A small self-supervised image encoder, trained from scratch.
Model: arch convnext_v2, norm layernorm, num experts 4, patch size [4, 4], width 160.
Training: 11000 steps, batches of 256.
Data: 77898 training examples, 36.1 epochs.
Rows from block 9 of a small self-supervised image encoder, named by matrix and row number. Rows with one number within an expert belong to one neuron, the router's apart. Each number is 200 + 40 x the weight over its row's rms, rounded and kept within 0 to 999. All counts start at 0.
Before each expert's rows are labels from the 100 images, of 14848, where the router gives the expert most weight on average: "colour at peak" is the nearest of a few named colours to the mean colour under the peak. Only what is clearly more common there than usual is listed. The data: photos of plants, animals and fungi (iNaturalist).
# router: slot weights (model.blocks.9.mlp.router.weight, 8x160, trained with AdamW), inputs 80-159
# gate: expert gate (model.blocks.9.mlp.gate, 4x320x160), inputs 80-159
# up: expert up (model.blocks.9.mlp.up, 4x320x160), inputs 80-159
# down: expert down (model.blocks.9.mlp.down, 4x160x320, transposed), outputs 80-159

# expert 3
colour at peak: brown
router.6,136,266,221,252,189,243,170,191,216,181,183,194,180,212,255,209,179,181,193,227,160,260,197,265,215,206,109,201,209,169,214,223,217,177,167,137,223,197,171,215,221,277,239,270,191,196,171,191,167,218,231,210,144,215,223,147,196,157,243,165,230,214,167,216,196,221,139,172,177,195,182,184,206,211,215,164,221,239,256,241
router.7,131,273,181,165,249,220,189,203,235,177,170,219,154,250,259,195,163,178,202,208,172,238,155,313,242,198,158,182,193,211,156,242,194,164,224,206,216,208,174,176,262,268,227,262,190,226,228,241,194,200,222,114,129,168,305,163,250,220,247,231,232,200,147,149,153,240,180,190,177,141,204,135,213,186,222,197,224,197,186,181
gate.8,223,178,269,169,243,246,178,161,187,291,194,189,263,225,197,205,228,227,116,188,174,176,230,236,218,225,197,252,193,227,234,215,172,203,161,239,113,107,175,134,219,232,143,168,204,248,235,194,138,195,188,196,230,212,133,217,197,208,199,231,222,229,161,205,193,211,254,218,204,210,265,226,270,241,226,242,129,193,238,159
up.8,195,186,136,222,231,256,222,192,228,166,143,233,215,211,142,220,194,201,166,240,203,231,215,213,180,159,141,197,175,205,175,205,201,239,167,154,228,182,197,184,223,160,300,200,147,158,198,202,139,186,273,179,255,224,148,185,156,241,192,267,271,225,178,155,142,342,168,210,136,198,253,222,257,231,165,148,211,219,171,222
down.8,217,141,162,202,162,178,191,180,195,252,295,180,166,114,208,198,161,211,149,233,176,243,163,130,175,135,169,186,182,143,141,251,140,186,288,195,198,198,194,193,222,173,201,168,251,227,217,211,226,232,206,98,277,218,166,264,257,228,161,136,203,247,147,130,269,242,299,272,258,229,193,178,230,168,248,265,220,189,237,197
gate.9,153,199,222,252,202,189,235,225,254,207,251,234,200,134,161,247,136,174,192,221,230,178,197,180,226,111,121,273,195,156,278,263,213,257,205,213,152,254,209,205,207,166,183,230,128,203,169,151,215,202,197,240,210,241,178,191,148,221,212,200,223,185,159,206,242,190,233,193,193,251,162,270,197,132,219,198,251,202,158,173
up.9,208,250,250,210,238,169,206,226,288,92,227,218,169,128,263,270,145,191,243,222,110,246,219,234,212,139,122,227,223,181,170,177,233,238,197,169,182,154,216,196,181,235,151,221,67,183,205,148,242,280,152,227,150,159,207,182,167,194,150,122,253,147,236,224,213,213,231,115,204,225,245,200,216,156,161,220,146,185,185,193
down.9,188,120,267,235,214,219,146,253,99,229,239,233,226,171,230,215,199,200,214,310,147,164,158,166,189,146,153,210,151,246,237,237,129,237,195,220,237,220,149,123,217,187,204,221,213,197,213,134,237,214,197,254,191,231,245,209,279,265,200,124,230,216,143,191,233,243,102,191,240,132,261,124,190,149,280,234,234,287,209,215
gate.10,234,195,177,262,191,262,208,254,169,176,227,180,202,262,180,209,195,188,201,183,168,266,211,177,260,210,201,201,198,245,213,131,175,176,210,257,193,226,230,149,172,196,238,166,155,155,217,208,215,228,218,267,143,250,257,138,272,175,173,225,195,256,123,185,174,250,155,255,129,189,155,245,119,170,207,292,275,228,249,213
up.10,247,217,283,156,287,251,197,215,202,200,156,194,169,237,222,182,249,241,225,225,158,161,164,158,164,193,234,194,160,222,164,222,233,312,158,253,267,252,119,221,236,157,218,220,190,279,249,191,269,181,159,211,115,221,141,181,154,189,127,226,271,180,200,167,265,245,186,172,281,225,240,154,256,206,100,199,217,172,196,240
down.10,178,126,191,214,202,190,151,156,209,153,271,223,119,111,184,189,173,263,170,234,124,216,211,217,260,132,244,246,181,162,169,223,196,241,211,208,186,52,243,218,150,221,177,182,207,193,186,164,120,204,236,217,84,225,266,231,227,223,229,183,207,204,147,222,213,250,114,188,185,139,242,149,178,132,244,265,175,225,225,181
gate.11,170,162,177,153,174,232,180,236,236,181,188,216,182,152,175,107,204,200,138,249,279,177,179,289,178,168,152,210,223,278,223,216,267,141,146,171,180,159,192,206,221,204,213,270,191,99,152,168,234,196,231,198,207,174,225,182,261,226,163,174,160,143,241,187,250,279,211,189,224,222,176,244,259,190,225,183,233,173,227,101
up.11,212,254,158,252,188,232,137,270,236,208,215,262,191,171,220,201,168,216,227,241,184,214,205,159,169,208,111,219,240,211,207,295,196,127,210,203,147,211,186,176,227,167,189,185,214,216,212,149,269,246,210,219,198,239,143,247,253,100,215,187,169,190,171,199,230,212,277,279,215,261,266,214,162,211,260,183,186,166,236,194
down.11,200,207,315,186,280,245,237,246,140,205,184,230,180,189,144,183,249,213,204,237,178,198,340,194,185,225,162,218,207,249,178,206,218,175,212,199,165,194,240,199,203,194,154,223,245,166,204,131,162,149,195,256,174,179,115,182,188,141,158,213,141,254,220,123,205,201,206,220,207,157,239,244,222,213,200,204,186,213,107,210
gate.12,187,211,197,222,218,193,170,155,218,218,192,239,196,231,103,222,144,176,175,127,176,176,270,176,210,160,148,138,187,204,224,156,229,192,201,194,199,228,152,163,212,200,268,220,190,112,197,149,190,166,261,187,99,232,245,213,230,170,232,198,224,198,265,201,178,260,233,225,224,232,242,153,152,185,164,147,211,249,205,190
up.12,180,225,131,195,214,200,241,306,263,146,169,126,227,261,184,184,228,205,248,239,194,215,159,200,179,231,231,203,192,182,178,217,269,209,167,212,186,189,172,230,167,226,144,179,133,229,196,257,255,220,175,124,180,232,277,189,235,189,148,250,248,175,218,248,184,194,221,189,183,149,157,231,277,174,230,275,217,198,195,173
down.12,249,216,239,196,205,224,199,255,180,220,196,199,177,124,276,157,121,174,143,223,167,199,195,201,159,151,220,192,211,193,154,247,167,193,192,186,211,163,219,224,93,144,199,184,225,143,142,201,209,232,201,245,132,248,180,238,215,233,254,162,167,247,96,177,214,189,241,286,209,216,264,233,205,284,181,211,232,196,202,225
gate.13,152,261,221,229,228,165,185,257,154,157,201,231,157,236,240,270,168,129,201,249,228,267,204,205,186,216,233,227,154,196,297,153,166,169,213,202,237,197,208,103,234,211,163,171,237,201,215,184,173,89,189,241,157,214,223,160,206,141,181,196,146,211,178,226,193,190,209,261,257,189,253,207,225,250,219,228,176,245,236,158
up.13,156,180,187,177,213,119,185,212,196,200,173,195,164,222,250,164,233,221,167,293,210,262,170,178,231,166,184,265,168,161,142,247,185,259,208,228,232,211,156,205,230,274,208,184,224,211,211,257,212,117,142,269,189,237,199,211,227,114,166,211,164,251,201,311,229,187,236,226,204,183,229,185,250,268,236,211,190,212,307,160
down.13,171,202,197,182,166,252,206,190,95,186,138,190,281,211,150,223,163,263,238,212,296,125,256,195,224,198,205,255,271,131,175,109,139,217,189,167,188,181,179,241,222,193,193,109,181,133,145,219,205,164,211,274,232,209,193,123,177,207,220,193,251,224,228,215,195,200,212,173,241,223,194,207,176,196,182,173,143,246,222,165
gate.14,177,214,210,247,178,173,183,176,217,207,280,174,166,210,157,161,192,111,192,189,166,311,191,200,239,230,206,197,167,213,177,266,273,244,268,192,232,250,206,174,152,240,102,252,191,210,248,229,181,225,262,176,161,244,192,223,221,207,259,202,158,198,182,259,291,241,220,175,214,211,133,119,208,235,156,213,253,171,249,195
up.14,164,201,146,66,242,139,230,182,279,171,229,146,212,163,230,143,169,242,215,162,209,173,159,174,202,245,222,235,259,262,141,210,217,182,251,193,169,134,174,187,224,168,132,197,223,279,163,206,203,220,227,201,199,191,194,238,238,266,199,245,136,138,268,238,139,207,193,200,126,230,150,242,206,221,187,240,186,176,206,204
down.14,232,127,161,270,295,164,151,286,218,191,170,166,158,134,207,164,216,237,273,244,148,197,213,193,218,272,137,170,184,164,224,208,218,192,168,139,169,160,165,187,150,176,175,174,262,236,200,222,237,205,259,255,192,210,239,296,194,170,150,201,228,177,235,256,82,180,287,250,175,179,241,241,169,243,164,238,231,232,152,194
gate.15,216,228,178,244,213,176,267,157,226,165,225,238,255,210,187,142,221,232,160,219,184,211,248,177,233,179,244,137,213,252,196,170,246,145,237,336,196,188,227,197,244,223,236,187,180,191,164,171,216,221,122,227,319,214,177,212,199,183,186,182,166,176,176,227,184,208,238,175,210,189,208,271,206,150,215,267,174,246,191,141
up.15,160,194,263,169,191,195,227,195,192,229,182,178,159,239,217,222,182,183,216,164,189,264,163,151,242,201,164,187,169,182,202,244,176,262,229,208,243,182,207,191,203,251,221,171,204,181,207,138,148,184,212,93,150,176,281,185,238,179,222,204,151,198,232,205,294,222,216,285,180,212,277,147,202,194,224,201,211,213,201,183
down.15,183,222,167,206,206,252,129,164,136,266,145,244,275,165,224,191,236,153,173,226,141,161,195,133,250,173,159,151,223,217,174,205,196,159,180,239,172,211,263,218,142,286,166,189,217,220,147,197,140,290,204,263,280,210,161,229,164,212,150,205,205,208,166,231,270,107,162,241,196,244,270,168,239,185,217,236,202,183,136,246

# expert 2
colour at peak: black
router.4,264,185,137,222,220,187,249,179,202,151,268,239,172,190,228,159,162,134,231,204,206,193,211,211,155,206,167,184,104,191,207,205,284,194,224,218,217,205,201,208,149,120,180,223,181,198,245,212,143,150,221,202,222,162,189,239,190,138,228,164,257,204,171,187,261,222,229,141,188,206,138,146,236,261,204,228,139,163,159,251
router.5,168,240,189,243,123,233,134,218,205,190,206,143,226,187,215,218,164,182,179,206,189,229,198,202,207,197,162,177,188,223,143,234,311,217,278,158,254,160,162,235,187,233,200,215,122,232,183,276,246,186,204,212,213,133,240,123,215,170,269,184,178,224,190,223,269,227,241,195,192,209,219,148,180,220,208,162,170,204,201,303
gate.8,196,247,167,234,207,205,243,179,178,244,241,222,169,160,206,208,191,195,178,221,199,319,212,196,250,178,188,235,145,161,192,205,155,168,215,246,153,239,173,170,288,265,184,231,209,190,262,172,191,251,204,122,201,238,257,205,170,147,254,179,145,125,191,215,259,154,158,199,262,172,171,154,258,251,264,237,266,249,213,180
up.8,295,204,221,146,129,297,273,228,232,187,265,237,285,167,146,187,194,200,262,183,172,109,185,204,253,102,207,175,209,233,236,156,238,133,133,154,236,183,245,216,190,172,205,183,168,183,178,205,223,234,247,184,190,130,186,266,185,236,190,218,213,217,203,185,200,166,183,194,191,242,223,250,124,156,140,218,143,104,183,267
down.8,194,180,195,250,170,177,187,260,253,204,199,156,192,176,194,144,223,271,182,225,160,173,262,148,135,250,212,229,174,179,224,212,183,227,229,207,204,121,200,271,193,153,239,202,278,171,209,187,230,189,193,206,219,214,198,212,164,205,213,249,227,113,124,270,222,181,182,201,243,155,239,190,196,172,221,194,189,208,170,244
gate.9,218,225,197,233,242,210,241,209,170,164,300,225,166,295,161,175,239,208,150,231,162,132,160,173,181,170,131,239,124,166,177,308,227,249,237,212,242,300,231,160,222,188,199,276,142,243,233,166,246,233,195,235,175,188,190,240,216,253,236,251,254,223,219,276,219,160,130,135,192,210,227,149,200,224,180,247,235,166,184,169
up.9,182,196,208,254,212,192,243,207,237,184,157,99,186,202,218,235,97,171,203,245,202,223,249,192,172,180,234,166,143,223,196,242,265,285,194,211,231,227,267,265,248,208,210,262,201,195,181,177,177,158,289,166,206,240,160,247,236,122,252,183,176,121,228,227,246,251,155,206,239,284,200,186,214,190,195,139,205,178,246,207
down.9,211,186,179,156,224,129,227,217,199,187,272,163,215,156,154,202,113,197,204,245,243,273,200,135,244,218,261,134,173,213,183,119,133,262,185,181,203,175,208,192,177,156,198,137,214,204,179,201,215,128,201,176,176,214,194,258,196,187,220,166,166,215,206,209,162,168,271,132,185,271,202,194,243,239,202,162,156,215,187,134
gate.10,185,164,192,215,174,183,304,134,170,241,160,205,199,208,180,219,244,215,190,217,169,216,185,210,222,153,255,212,205,205,245,207,137,222,183,121,228,183,248,185,196,192,250,193,217,200,208,227,146,242,141,179,207,168,277,195,212,147,297,208,213,185,199,203,195,91,212,183,221,175,70,200,198,207,227,233,106,167,179,168
up.10,210,174,209,205,200,198,199,195,133,242,158,189,220,198,200,186,184,191,207,190,205,164,131,233,242,183,197,229,179,209,255,174,201,212,209,148,225,214,161,231,196,228,111,183,162,224,224,151,163,174,189,208,144,161,257,184,222,222,236,179,229,159,231,256,182,103,228,222,155,233,112,284,227,175,256,222,187,219,123,262
down.10,195,217,168,196,177,150,142,237,154,174,168,204,165,314,190,218,194,59,226,138,230,212,217,161,169,269,203,229,207,272,141,251,161,208,274,212,255,256,176,197,191,198,164,195,233,217,256,229,167,254,142,202,209,210,275,203,201,266,209,209,173,190,227,190,206,271,186,192,209,171,246,218,181,166,210,193,185,176,167,206
gate.11,197,215,210,266,228,158,196,184,167,222,158,192,188,148,212,129,190,120,239,140,199,224,204,241,198,196,215,205,194,225,239,273,238,211,271,265,178,218,276,244,180,199,162,157,248,137,166,291,210,218,169,175,183,152,191,226,297,236,196,227,144,236,219,191,255,228,194,215,209,280,211,175,201,205,99,213,202,250,128,210
up.11,176,203,194,182,243,150,215,186,188,202,174,157,204,184,150,158,247,159,263,259,169,222,187,176,194,194,193,252,197,222,201,200,199,178,219,309,202,261,154,278,257,213,167,125,204,166,202,235,166,226,189,168,175,146,101,231,240,233,165,188,182,189,192,170,289,226,171,137,187,230,202,170,139,224,87,195,246,185,140,243
down.11,193,162,196,209,231,218,170,281,156,215,153,178,123,182,97,192,209,206,168,206,205,203,165,169,226,153,222,195,234,209,174,231,158,193,277,187,237,169,188,175,191,175,177,216,232,184,266,289,166,234,184,194,249,175,189,164,246,257,199,253,178,215,172,189,182,146,217,283,145,210,287,210,234,156,180,260,228,195,128,252
gate.12,268,168,199,237,243,177,172,224,184,153,253,118,171,146,251,231,243,232,202,172,114,173,227,205,209,136,241,222,217,179,74,145,205,224,288,214,190,192,225,186,217,197,231,194,196,215,180,147,180,136,219,201,266,217,188,207,258,201,332,226,252,181,237,228,198,249,154,241,169,180,181,206,163,209,197,246,235,198,153,219
up.12,190,180,211,236,249,181,233,174,132,162,242,179,160,174,180,219,306,217,206,188,150,149,147,180,179,177,150,234,204,232,235,209,165,213,266,175,175,243,231,137,201,222,208,179,157,235,261,172,202,176,260,190,214,233,213,227,157,186,245,216,166,238,202,178,217,265,219,133,179,227,214,265,230,164,163,231,248,139,221,272
down.12,189,137,198,158,184,205,185,156,201,181,196,200,170,236,164,229,183,225,169,170,149,179,177,246,128,158,156,285,245,258,221,210,243,146,233,188,198,204,137,250,209,135,241,192,179,203,169,255,124,265,196,236,230,197,156,240,192,171,127,162,226,205,233,187,230,248,306,179,130,179,229,206,207,269,206,230,184,223,183,120
gate.13,209,214,135,195,223,247,191,168,152,166,248,241,194,218,265,161,146,180,170,221,184,237,202,112,170,208,201,217,190,209,163,226,175,175,182,130,242,254,173,239,137,238,164,134,196,182,159,218,216,204,160,173,206,244,235,232,201,173,147,220,239,245,266,208,128,230,287,249,184,148,209,140,196,204,221,182,172,217,163,160
up.13,167,199,93,185,127,209,247,184,234,209,266,197,193,276,194,149,198,162,131,210,184,204,218,146,162,198,186,177,225,212,159,196,145,177,253,182,171,268,146,276,183,208,157,124,209,145,163,230,175,222,144,164,178,192,207,189,195,180,180,171,155,202,155,243,239,204,229,275,198,146,115,187,205,292,254,168,178,236,197,223
down.13,189,243,148,225,175,180,162,203,211,211,241,142,236,182,151,187,214,206,253,249,183,240,233,209,203,214,234,182,216,211,281,166,239,142,238,241,135,245,137,213,278,234,177,163,220,200,250,214,155,183,218,246,126,156,138,189,256,193,199,192,154,219,223,148,141,161,191,171,174,235,273,217,253,233,203,223,290,163,223,221
gate.14,168,139,233,223,240,194,175,237,165,244,179,196,290,176,144,211,132,194,235,186,244,234,215,196,240,220,217,172,214,262,209,170,217,206,223,158,203,182,194,272,187,239,243,116,236,279,198,249,246,216,147,159,180,163,174,218,173,209,242,201,274,206,146,177,232,173,213,162,220,131,273,197,267,135,174,201,164,151,242,226
up.14,237,221,189,203,193,146,234,204,251,118,194,160,209,250,238,193,234,178,217,236,178,160,195,242,180,198,234,215,167,119,208,184,205,180,145,226,207,234,181,218,178,185,195,247,151,126,239,130,181,207,251,184,237,199,213,115,181,144,212,175,150,226,224,237,238,251,253,197,160,282,143,212,190,226,221,135,240,267,223,137
down.14,204,237,158,211,213,197,299,200,187,210,177,213,217,170,200,162,159,197,225,161,243,244,178,234,146,209,240,252,207,138,165,215,188,199,174,190,188,181,191,188,165,225,221,156,195,216,225,136,199,232,288,159,226,142,196,187,233,172,160,209,233,170,241,200,276,150,128,126,241,286,254,177,151,124,252,171,213,217,234,226
gate.15,254,185,232,204,281,131,170,182,222,180,205,166,274,188,254,195,95,184,257,153,184,228,192,273,216,203,225,216,213,186,238,248,212,175,236,195,232,237,258,225,190,147,195,199,145,226,180,157,213,200,228,249,139,202,228,223,206,190,157,171,260,227,212,171,219,254,194,189,232,240,212,127,173,159,251,240,256,161,255,206
up.15,214,200,202,139,207,208,156,248,218,195,185,163,261,183,155,156,237,232,169,310,206,202,203,167,233,230,250,140,244,125,213,207,187,180,281,261,271,191,265,173,171,247,205,254,230,277,229,173,149,171,152,281,244,179,232,235,221,126,201,151,305,177,183,272,172,260,149,190,125,185,162,226,246,184,156,178,227,217,231,245
down.15,249,199,268,209,181,200,195,189,242,134,161,136,242,285,198,126,229,189,203,258,220,232,199,164,260,174,151,205,183,211,244,197,258,199,214,276,246,232,270,169,206,132,164,169,246,181,155,263,206,237,167,129,185,192,155,244,239,170,190,174,196,194,159,176,155,210,245,301,170,180,150,174,238,154,194,182,132,241,194,193

# expert 1
colour at peak: white
router.2,188,194,207,212,122,222,211,226,154,247,151,194,230,209,175,244,218,234,93,235,211,262,270,190,218,193,245,202,203,184,183,168,163,195,179,184,220,281,226,212,205,176,198,217,242,204,226,247,268,204,107,161,220,174,264,158,229,215,277,247,196,245,168,231,245,190,187,216,227,168,234,235,195,213,177,185,315,185,219,180
router.3,242,227,180,225,117,236,209,225,197,241,152,159,266,168,151,238,170,223,179,189,248,205,151,145,224,209,185,235,167,192,146,238,135,234,230,239,243,274,180,191,171,211,145,213,163,194,220,231,264,225,106,178,193,185,168,168,194,229,217,185,168,181,163,256,256,174,189,207,244,234,215,196,115,157,187,187,241,194,194,228
gate.8,219,133,193,297,271,246,222,205,136,207,235,181,189,207,116,231,214,210,236,149,238,233,218,205,192,219,197,158,170,227,189,235,214,179,146,193,274,241,184,163,233,200,136,258,199,136,198,182,155,208,140,218,243,217,205,219,191,158,233,153,175,214,124,153,189,288,185,247,216,177,172,157,195,197,190,181,225,230,167,202
up.8,141,131,179,237,205,327,247,212,137,196,191,191,233,208,116,217,172,215,187,197,175,198,224,217,208,210,273,182,114,187,216,164,193,132,137,165,282,167,215,232,217,242,186,216,121,255,188,197,189,217,145,212,192,234,242,228,151,239,226,159,195,178,98,146,246,287,227,216,198,214,218,148,192,184,213,279,240,208,166,211
down.8,196,173,221,184,252,205,160,197,285,232,152,178,194,206,176,200,214,206,139,178,207,273,247,188,233,144,172,194,196,157,284,242,242,178,161,185,172,247,212,169,172,140,231,159,190,181,185,188,179,237,191,282,149,169,183,292,189,204,256,209,273,240,198,156,259,159,235,188,128,235,225,230,259,222,225,180,144,239,148,247
gate.9,177,114,209,259,151,174,174,197,258,189,207,174,201,271,235,200,230,231,205,215,198,198,81,227,188,205,233,174,146,193,217,223,210,142,220,127,225,195,228,151,226,230,232,190,198,182,259,261,170,253,175,193,198,212,226,180,93,206,183,229,206,192,185,189,251,198,247,183,154,209,156,225,249,190,247,252,219,113,189,177
up.9,223,276,169,191,221,262,182,214,196,243,115,247,182,179,196,162,161,225,198,228,190,163,282,236,198,157,199,211,196,160,177,153,149,266,181,273,240,180,197,207,169,176,189,241,162,258,99,151,249,201,221,220,211,185,169,252,181,223,206,129,229,211,158,229,256,210,183,135,224,214,203,215,238,151,146,207,180,252,179,168
down.9,230,172,159,132,231,245,220,191,132,186,126,205,202,132,133,187,244,175,176,177,267,191,263,166,173,259,166,118,231,238,112,188,171,251,155,142,204,188,165,236,229,198,228,227,228,246,184,282,157,188,198,152,167,131,194,219,231,216,177,204,159,149,244,261,230,240,253,183,225,192,157,164,229,177,162,207,197,185,198,201
gate.10,172,201,229,238,233,235,196,196,257,172,198,250,192,184,156,192,255,284,228,180,128,109,176,225,128,209,167,117,152,167,196,225,226,252,204,209,202,215,172,179,222,150,235,156,238,153,186,211,228,248,237,169,139,255,175,156,186,141,206,256,203,179,208,224,190,144,152,294,190,276,206,178,233,153,155,151,199,236,153,240
up.10,210,211,293,186,194,125,209,232,198,197,218,206,219,149,216,219,245,209,188,189,201,203,202,172,213,249,222,191,222,205,189,226,302,193,272,283,240,242,237,101,206,257,138,216,190,169,159,254,189,271,202,175,144,182,192,178,251,182,282,263,151,200,192,243,201,222,239,243,221,351,180,175,247,122,192,200,167,190,169,203
down.10,149,222,166,238,215,198,189,170,215,248,228,187,178,183,213,197,138,210,188,272,165,215,208,205,184,207,198,200,235,243,214,207,215,179,260,264,150,201,199,289,230,123,214,217,172,163,174,198,197,220,203,232,182,150,306,243,215,153,166,136,163,238,251,185,292,205,202,163,182,118,219,212,242,170,191,206,193,162,194,163
gate.11,221,267,192,230,208,245,263,175,234,149,194,208,211,204,201,211,175,276,207,206,189,173,155,104,191,167,187,217,208,130,201,206,211,207,157,134,222,263,224,201,186,189,258,143,201,161,201,190,219,126,181,173,125,208,284,206,175,162,207,194,242,153,207,233,195,130,145,135,192,168,264,262,184,156,147,265,203,190,174,155
up.11,177,174,256,212,262,153,167,220,212,226,196,231,170,151,189,201,231,239,238,167,204,161,221,223,289,152,135,134,159,128,143,199,212,82,198,237,162,197,157,193,300,158,240,190,225,202,187,278,192,209,204,130,238,138,272,136,171,290,171,255,205,208,222,201,181,245,212,259,258,212,221,143,170,184,236,167,202,273,195,212
down.11,170,289,107,215,173,218,168,248,80,203,173,199,171,207,209,253,263,181,160,192,146,246,193,256,247,189,179,190,204,134,188,243,178,140,133,176,222,108,201,166,204,209,152,184,246,184,101,136,210,213,193,63,214,178,186,204,191,233,220,283,209,209,237,268,277,196,178,164,181,266,207,148,199,244,198,222,187,206,227,240
gate.12,221,175,225,239,167,301,254,162,167,190,180,270,108,203,198,270,189,162,233,232,243,254,247,148,198,256,193,272,217,198,242,151,188,212,253,191,215,198,186,216,216,196,242,144,279,124,230,207,174,163,188,213,219,177,164,255,135,167,204,145,245,202,175,156,263,182,185,205,188,179,223,170,131,194,253,165,170,221,139,172
up.12,213,192,225,222,203,295,236,259,177,180,166,158,191,217,204,230,162,202,191,153,198,151,186,218,201,170,212,205,178,198,171,167,193,211,251,147,252,193,240,179,215,251,186,115,200,185,153,124,173,181,193,180,145,194,173,213,169,197,281,151,175,188,150,172,166,130,274,190,246,242,111,194,192,251,248,212,268,219,220,193
down.12,288,212,157,192,156,149,194,213,245,149,258,261,160,236,189,163,166,210,179,225,151,216,244,191,145,221,237,235,182,265,167,186,202,258,223,157,182,252,180,140,232,146,197,120,191,234,234,261,207,238,170,222,118,179,161,198,235,173,254,152,190,123,204,199,232,141,240,202,181,224,215,276,369,201,175,193,248,243,191,192
gate.13,204,213,219,169,233,219,146,172,224,178,122,214,259,159,232,189,193,192,148,190,243,196,226,221,238,189,194,210,249,286,150,185,205,248,226,161,211,118,267,256,149,215,172,201,186,247,224,193,154,218,232,211,181,130,190,187,241,261,177,179,241,246,240,195,178,164,207,200,183,277,183,209,205,160,220,209,248,261,247,237
up.13,149,214,253,155,216,248,188,133,181,239,147,268,254,148,196,232,199,239,139,160,194,256,192,209,162,206,165,227,223,297,232,184,146,268,275,128,242,191,230,178,212,247,201,140,227,190,302,223,150,174,221,178,199,154,204,132,153,224,178,174,156,185,218,217,224,161,186,158,189,169,110,232,217,176,180,202,215,233,224,198
down.13,189,214,156,186,257,198,161,237,155,177,235,206,215,194,151,274,286,102,292,140,278,292,195,210,138,214,230,149,213,253,216,224,240,133,177,181,236,180,207,267,210,191,198,82,197,194,263,261,219,200,295,286,184,173,202,165,213,220,267,257,194,169,182,185,228,199,182,185,217,226,166,219,161,236,220,231,197,159,130,216
gate.14,218,177,199,157,247,172,220,151,272,175,227,234,153,264,219,201,147,162,182,165,235,267,270,208,211,171,225,190,174,268,157,201,153,196,203,252,179,202,153,285,247,281,217,162,208,224,181,245,156,233,176,187,237,216,155,195,167,260,231,111,200,147,171,206,195,212,223,145,246,214,202,221,222,216,154,228,241,200,215,169
up.14,206,248,223,199,142,203,153,211,157,176,166,165,188,187,167,225,221,276,196,239,215,215,211,199,187,215,179,193,163,169,209,236,212,192,195,152,185,230,234,131,148,163,152,248,186,162,161,207,202,224,219,193,191,212,221,192,220,162,151,246,217,205,262,169,284,186,156,169,150,167,164,166,200,234,234,195,168,137,199,200
down.14,162,160,241,213,169,236,269,225,138,240,205,203,230,208,173,291,193,138,235,167,115,276,196,127,168,210,202,201,136,227,171,240,126,199,208,226,237,302,178,170,193,245,256,208,156,230,132,234,262,163,263,184,110,231,203,229,224,210,209,157,221,205,168,161,234,144,201,158,180,177,244,228,194,185,212,190,201,221,214,221
gate.15,206,176,157,243,241,159,249,195,171,152,187,220,250,156,171,170,184,217,218,167,188,232,210,139,191,241,252,165,158,201,211,111,221,176,149,240,201,229,134,219,241,218,229,223,143,238,138,210,190,281,192,207,231,101,152,204,143,209,189,173,226,204,147,221,136,260,211,150,176,167,303,184,195,200,203,179,175,225,242,159
up.15,170,185,154,188,180,148,181,145,158,220,236,179,223,183,217,194,173,127,215,200,228,181,260,242,151,197,242,185,204,216,149,120,219,161,163,278,151,199,202,255,227,245,205,246,160,173,231,256,218,166,216,223,199,166,144,191,181,239,218,125,181,237,144,198,155,277,232,175,205,171,259,168,254,199,221,224,131,151,255,138
down.15,236,139,215,199,202,117,217,135,261,241,193,185,186,218,190,163,168,180,184,190,198,225,199,230,222,219,135,168,229,144,270,154,170,262,176,153,213,136,180,198,260,222,211,215,152,174,220,199,223,176,208,87,150,136,281,182,198,157,137,156,208,146,233,259,231,209,182,165,187,195,178,206,244,230,195,192,211,165,168,164